{"n_mels": 40, "hop_length": 160, "kernel_size": 15, "loss": "cross_entropy", "beta1": 0.9, "weight_decay": 0.2}
Rows from block 3, named by matrix and row number. Each number is 200 + 30 x the weight over its row's rms, rounded and kept within 0 to 999. All counts start at 0. After the name is the row's rms in percent of the matrix's.
# pw1: conv module expand (GLU, value and gate stacked) (model.blocks.3.conv.pw1.weight, 320x160), inputs 0-159
pw1.87,076,203,210,197,194,237,181,216,229,228,213,205,175,242,200,244,204,191,141,203,206,267,244,165,204,191,211,146,200,119,143,155,220,166,187,219,194,189,199,202,199,225,188,208,214,127,204,143,246,216,227,215,200,242,203,226,188,168,153,164,225,212,228,218,172,237,246,223,256,195,205,206,201,210,173,201,212,226,159,164,222,199,222,182,193,163,236,223,220,197,201,212,226,204,214,197,186,115,250,234,230,235,224,242,215,151,174,161,233,181,240,224,237,221,172,205,203,174,186,182,216,198,190,211,204,234,186,221,169,257,158,238,244,173,174,196,165,177,248,255,229,138,201,180,194,256,176,189,199,149,230,166,191,232,172,177,233,227,197,196,171
pw1.88,102,177,247,219,177,163,245,194,166,198,213,175,128,160,229,175,229,223,247,189,187,143,218,216,213,173,167,250,195,180,183,185,210,241,145,229,226,243,191,156,196,224,228,171,192,196,187,200,198,197,204,212,235,181,188,188,213,232,185,178,230,207,219,163,190,150,201,190,189,155,144,198,194,177,205,228,187,179,241,219,195,177,234,178,215,208,230,154,208,231,202,139,163,208,189,222,185,232,126,222,223,201,198,201,156,207,216,224,229,239,216,253,219,210,199,247,242,195,182,173,230,239,193,194,174,184,212,213,181,240,228,203,162,248,230,162,224,147,250,182,120,159,228,186,165,213,174,219,117,245,171,221,151,226,233,172,174,218,240,189,191
pw1.89,114,260,193,201,211,214,210,200,196,229,208,214,211,224,238,205,152,174,197,186,204,191,156,180,189,226,183,203,202,214,243,197,206,212,160,161,143,197,206,163,226,114,181,175,133,193,252,163,217,258,175,179,185,193,210,232,125,188,230,180,195,210,187,191,205,227,216,231,181,199,195,193,184,269,220,187,175,198,149,193,261,259,164,216,143,224,214,225,183,226,183,225,220,211,177,211,221,191,208,171,196,244,220,144,186,214,180,173,162,148,181,180,128,210,222,192,178,196,217,231,149,209,183,161,242,202,228,171,135,116,195,203,200,190,98,196,199,193,187,234,211,200,177,182,231,191,227,229,178,207,227,192,228,194,192,236,215,167,207,186,175
pw1.90,098,140,242,224,184,183,223,191,153,152,189,170,183,183,178,207,193,245,220,159,169,169,243,183,209,155,153,207,200,217,155,218,237,265,202,225,221,202,186,214,191,245,199,186,231,221,176,226,188,178,204,218,201,178,206,150,228,250,175,246,176,200,188,212,204,167,171,180,211,136,142,232,146,206,195,241,196,244,262,247,210,226,237,185,193,207,218,169,203,238,169,148,165,213,197,212,217,247,156,217,166,183,166,166,168,242,228,212,224,226,181,243,195,210,168,216,189,225,192,192,207,221,143,224,156,220,218,194,215,199,285,197,158,237,218,183,186,140,235,187,145,192,233,205,152,193,203,211,165,235,187,257,239,214,233,202,173,182,180,202,196
pw1.91,099,170,232,206,160,194,199,185,174,201,185,204,213,149,137,218,183,181,196,258,206,216,255,233,253,220,190,188,172,206,212,225,193,186,217,221,204,190,143,255,207,230,234,171,192,203,218,191,191,180,221,170,194,214,130,153,197,207,158,165,190,243,173,207,213,179,220,147,232,165,216,204,182,155,167,184,249,223,232,221,162,219,201,183,255,134,180,194,125,195,173,215,236,134,265,229,105,232,187,200,127,174,220,253,180,181,239,197,178,227,190,200,232,182,152,219,234,242,196,190,219,178,215,231,185,188,165,241,212,218,178,194,213,206,237,203,207,197,211,190,205,175,213,195,209,204,208,174,206,222,187,197,233,244,206,194,174,238,221,264,227
pw1.92,097,214,163,167,235,256,153,172,241,147,196,250,196,221,197,200,240,197,220,196,229,240,198,185,190,193,222,211,257,199,227,215,176,232,181,190,176,167,221,194,222,149,176,189,170,174,173,182,221,224,213,193,202,210,218,228,172,172,162,207,208,183,221,210,194,202,224,182,196,255,231,165,261,192,201,207,196,170,156,170,201,210,168,232,180,171,236,269,213,195,208,189,191,176,210,191,181,180,192,152,224,212,219,182,243,206,176,152,130,171,172,145,190,139,151,200,171,207,224,227,199,194,252,176,246,150,225,206,222,199,162,190,236,156,230,196,181,231,106,189,196,225,174,165,255,191,203,171,244,225,247,153,199,191,173,228,241,223,137,244,225
pw1.93,104,245,193,190,200,189,222,236,195,247,197,171,194,153,179,257,146,286,226,188,211,203,228,229,243,238,217,201,211,218,196,203,200,213,209,212,247,220,199,217,213,220,226,159,247,216,246,227,186,139,199,172,185,195,176,194,218,206,172,152,185,171,172,227,243,195,210,149,248,178,227,259,188,203,125,225,239,189,172,197,224,241,187,208,246,161,194,223,188,221,214,224,242,203,211,197,166,228,234,224,142,117,222,209,180,180,188,229,193,208,144,247,213,225,193,198,197,203,183,180,211,190,199,226,155,185,147,213,168,205,209,199,221,174,230,191,192,215,226,179,176,168,222,280,159,178,238,167,222,212,195,220,246,253,240,233,186,254,182,232,194
pw1.94,104,222,131,176,226,234,151,162,211,211,168,227,240,176,171,177,216,196,262,181,232,244,182,209,194,182,278,218,264,206,190,165,143,166,164,184,213,166,186,169,214,171,170,233,208,171,197,185,197,226,193,243,213,209,213,218,181,165,180,229,179,235,207,174,194,216,181,214,201,283,301,166,217,203,194,218,195,204,161,175,206,232,174,196,211,198,212,252,225,168,255,226,188,231,177,184,211,167,201,215,178,198,225,182,246,252,157,226,138,186,215,164,168,130,201,200,168,203,230,186,202,220,228,188,224,187,203,230,211,195,155,153,201,168,176,232,167,237,158,174,227,223,187,174,268,195,207,218,241,186,225,197,199,238,204,218,210,170,178,220,205
pw1.95,104,200,220,212,191,210,202,187,216,187,188,187,201,155,147,199,144,219,172,263,211,233,301,208,177,218,189,190,194,210,194,195,203,220,195,222,219,224,222,214,169,296,146,161,190,226,208,211,228,146,202,195,167,219,174,187,197,194,179,166,184,244,183,228,240,219,189,151,250,217,183,259,148,190,169,196,226,207,170,183,206,189,199,155,263,162,193,180,200,218,190,200,207,152,212,213,188,206,232,243,183,131,215,232,204,199,194,244,208,227,200,186,230,199,189,196,201,217,168,159,207,202,212,248,195,200,132,206,215,248,187,252,178,193,282,246,165,218,204,188,198,216,198,239,193,198,178,193,162,197,175,193,201,239,226,196,164,296,199,226,240
pw1.96,106,187,178,191,220,179,207,204,230,209,189,242,227,235,222,192,210,199,205,160,191,195,102,202,175,189,163,176,198,225,229,200,206,186,161,160,210,194,192,185,236,177,173,203,133,175,162,210,175,230,180,241,227,185,247,214,170,209,218,225,208,211,241,195,219,206,213,228,208,201,227,161,202,209,231,177,135,151,207,196,201,222,210,217,133,232,205,232,247,181,216,222,159,197,154,202,204,193,216,147,257,250,206,123,193,262,215,148,170,158,173,190,142,190,210,208,199,168,239,234,163,194,260,170,218,198,259,220,161,138,188,159,180,183,136,173,201,194,206,210,219,208,166,178,203,199,177,203,199,253,214,186,207,181,169,246,247,146,217,182,168
pw1.97,100,203,202,194,162,187,208,194,196,226,156,188,204,140,146,192,168,214,195,271,182,172,225,231,260,199,182,207,217,204,173,205,214,186,240,224,234,216,146,193,189,219,175,215,215,225,199,215,211,154,234,243,170,211,129,200,241,232,177,193,117,213,203,197,199,202,210,111,230,191,212,230,206,222,171,175,233,246,188,166,211,186,228,177,267,130,221,189,157,194,203,208,200,176,232,238,149,205,174,214,163,157,181,218,205,175,221,222,230,217,179,188,239,207,200,179,225,186,192,161,209,163,187,253,211,186,131,224,243,191,211,222,214,206,249,190,167,183,202,198,141,170,245,250,170,229,223,176,213,192,173,200,139,210,232,150,175,225,199,234,222
pw1.98,088,228,237,195,179,213,218,182,196,207,188,186,186,194,184,189,243,174,187,205,201,187,221,249,194,184,214,181,216,188,177,197,180,186,240,261,205,160,185,220,212,171,201,167,235,223,182,216,125,193,179,216,223,210,194,219,245,187,182,236,218,204,190,210,139,200,224,187,205,187,199,209,184,185,178,136,210,268,189,155,156,206,168,139,206,144,193,199,178,137,206,202,170,161,209,246,145,197,190,200,210,235,218,249,221,223,204,207,197,190,247,205,265,182,168,215,282,204,207,179,261,154,221,244,167,239,162,220,197,255,206,224,242,200,250,224,199,196,171,267,254,193,207,238,251,219,194,156,224,187,180,157,235,222,192,147,217,239,168,231,236
pw1.99,112,224,197,221,182,207,186,210,188,233,222,224,193,217,224,186,204,201,158,192,231,214,193,184,176,231,190,205,187,179,238,208,201,195,170,154,136,205,205,199,203,172,193,206,189,219,187,205,193,255,179,202,182,191,243,188,172,227,253,179,195,172,157,231,232,218,207,246,181,186,208,219,174,213,202,227,178,133,140,225,223,190,223,277,198,277,162,216,259,190,172,166,214,230,140,188,287,212,211,179,266,227,178,137,167,181,221,199,178,161,225,212,182,198,235,122,241,225,182,175,210,214,179,140,195,232,239,105,172,183,213,223,195,205,174,182,179,176,194,193,174,229,220,210,163,200,188,225,193,238,206,227,176,170,210,251,196,202,250,163,168
pw1.100,104,144,233,187,147,185,207,176,192,174,195,164,176,190,149,213,192,240,172,212,200,160,229,163,216,175,202,230,174,208,132,206,198,211,205,234,217,202,171,213,135,238,243,198,236,241,194,233,171,197,225,208,187,207,198,203,281,228,173,215,161,210,175,182,174,195,218,196,215,177,183,194,177,183,194,216,200,267,279,193,157,188,197,187,226,177,195,186,193,205,195,203,182,170,223,206,184,229,193,196,190,191,158,224,196,156,247,197,212,240,263,233,266,200,154,242,203,222,201,138,258,190,196,229,139,196,181,213,236,260,197,244,217,232,246,195,218,158,219,228,209,145,273,210,182,197,182,168,153,208,165,167,158,202,248,172,194,229,186,217,209
pw1.101,109,214,185,261,221,170,198,270,163,235,231,164,168,203,245,185,176,182,167,211,232,185,193,194,155,203,144,204,145,147,217,201,240,232,174,188,182,222,225,144,202,196,202,180,209,197,219,191,292,218,141,216,150,184,206,220,202,226,205,142,214,186,187,249,242,192,151,211,202,165,192,230,196,173,194,210,212,212,204,247,202,209,214,234,205,235,206,223,204,260,134,204,220,206,209,149,195,220,221,231,202,224,198,203,165,197,219,193,226,210,163,198,208,226,234,201,164,151,222,167,179,216,200,162,179,265,210,219,177,208,205,188,130,221,244,197,194,191,207,218,176,233,194,226,184,191,195,257,139,229,210,213,215,123,171,218,178,201,282,211,201
pw1.102,099,231,155,150,239,237,216,183,254,222,169,220,221,208,148,219,199,172,204,193,212,214,164,243,214,227,237,203,296,241,221,225,111,164,244,158,161,225,207,223,230,187,234,198,187,178,205,180,174,192,206,178,208,206,188,210,198,150,201,181,187,200,202,207,200,203,246,198,144,240,256,202,231,224,237,183,218,185,160,173,269,229,172,205,198,179,211,245,196,134,217,261,242,177,214,225,206,191,222,187,187,180,224,147,235,199,145,195,144,171,176,184,176,217,198,212,158,207,203,222,204,209,253,151,227,150,228,160,201,157,186,196,239,177,166,190,167,251,167,218,213,198,166,225,207,193,175,212,244,169,230,170,204,217,207,228,198,213,183,227,205
pw1.103,101,177,232,280,188,136,203,249,168,189,226,187,195,226,181,180,157,233,181,191,185,208,194,189,216,235,146,184,163,165,197,208,235,232,146,163,185,242,225,167,188,191,210,153,237,205,215,183,263,186,198,181,209,155,223,179,188,269,186,228,213,194,175,182,256,219,134,225,184,203,167,227,153,225,188,256,191,178,190,293,203,207,243,197,194,224,197,204,175,263,156,95,195,210,225,195,215,193,217,159,203,189,191,183,168,187,203,197,246,211,178,224,192,201,190,199,194,173,188,214,195,201,161,182,175,216,211,165,193,194,252,210,178,236,203,184,206,179,258,196,171,228,205,191,178,190,209,242,160,255,205,250,228,155,196,179,196,214,246,184,200
pw1.104,102,216,219,200,232,235,186,219,202,206,192,201,221,227,186,159,204,187,242,143,202,214,145,193,173,185,203,188,183,234,209,159,175,183,160,167,197,200,219,165,222,144,202,223,141,181,220,168,227,213,213,204,189,195,245,228,132,218,245,212,232,161,223,163,179,225,179,238,175,203,235,133,181,196,211,171,164,145,206,227,216,226,204,233,188,228,183,222,219,185,186,212,169,269,166,213,259,171,220,189,202,231,243,129,220,208,231,182,207,196,154,174,159,166,212,178,192,193,215,208,146,196,241,186,214,204,206,182,215,173,171,123,180,182,149,136,213,179,197,186,205,280,189,163,186,222,206,222,226,195,205,201,212,188,146,266,219,143,201,146,176
pw1.105,105,223,229,244,181,220,237,247,148,230,233,187,182,209,198,201,236,198,225,204,219,188,203,170,203,156,122,184,133,139,208,222,249,230,162,187,183,242,208,186,179,210,172,161,211,240,221,168,265,194,196,185,163,164,188,173,206,234,206,191,230,185,185,258,196,175,183,210,202,188,167,228,155,248,202,223,224,201,172,200,212,198,254,206,183,198,172,194,233,239,99,169,228,207,225,165,177,181,218,206,209,218,167,203,160,166,264,197,207,222,171,241,224,233,248,224,190,137,150,165,189,199,146,162,171,258,217,167,201,225,233,221,174,232,209,212,203,201,205,190,161,166,209,224,193,202,222,235,149,238,200,237,192,172,189,220,183,200,237,183,175
pw1.106,096,188,268,210,191,174,260,201,184,204,200,128,137,175,182,185,218,236,155,175,198,152,206,203,175,188,186,214,183,185,207,200,205,236,200,203,175,214,162,188,203,193,192,210,217,229,197,216,167,177,179,209,225,197,190,173,220,221,213,210,197,187,192,206,216,189,170,188,190,147,137,235,179,237,202,232,202,210,207,205,177,167,234,237,174,195,205,100,189,245,185,179,239,199,187,188,172,218,132,247,210,180,136,205,175,199,194,225,250,217,181,227,262,236,207,220,185,190,185,167,233,192,144,187,191,194,167,241,194,237,230,221,185,292,232,229,217,162,241,192,199,172,195,227,141,212,160,212,109,234,177,251,183,211,241,180,162,201,226,210,206
pw1.107,087,198,198,263,219,240,202,285,196,307,228,212,187,215,229,214,197,179,234,199,196,216,177,184,163,206,162,192,191,160,233,155,238,191,190,182,176,201,213,173,211,207,175,170,216,190,219,196,233,195,141,217,170,172,227,158,154,194,256,231,205,212,202,210,179,199,153,202,184,200,185,185,189,210,173,212,184,158,155,238,230,204,252,251,192,212,209,212,221,267,191,162,190,245,246,163,224,216,201,203,198,224,170,168,173,198,196,186,233,168,167,164,189,205,295,204,180,167,190,224,173,235,202,189,224,262,240,130,192,171,211,220,142,179,172,195,215,166,206,230,201,210,143,213,172,199,172,199,210,210,179,184,205,182,161,201,198,124,239,217,199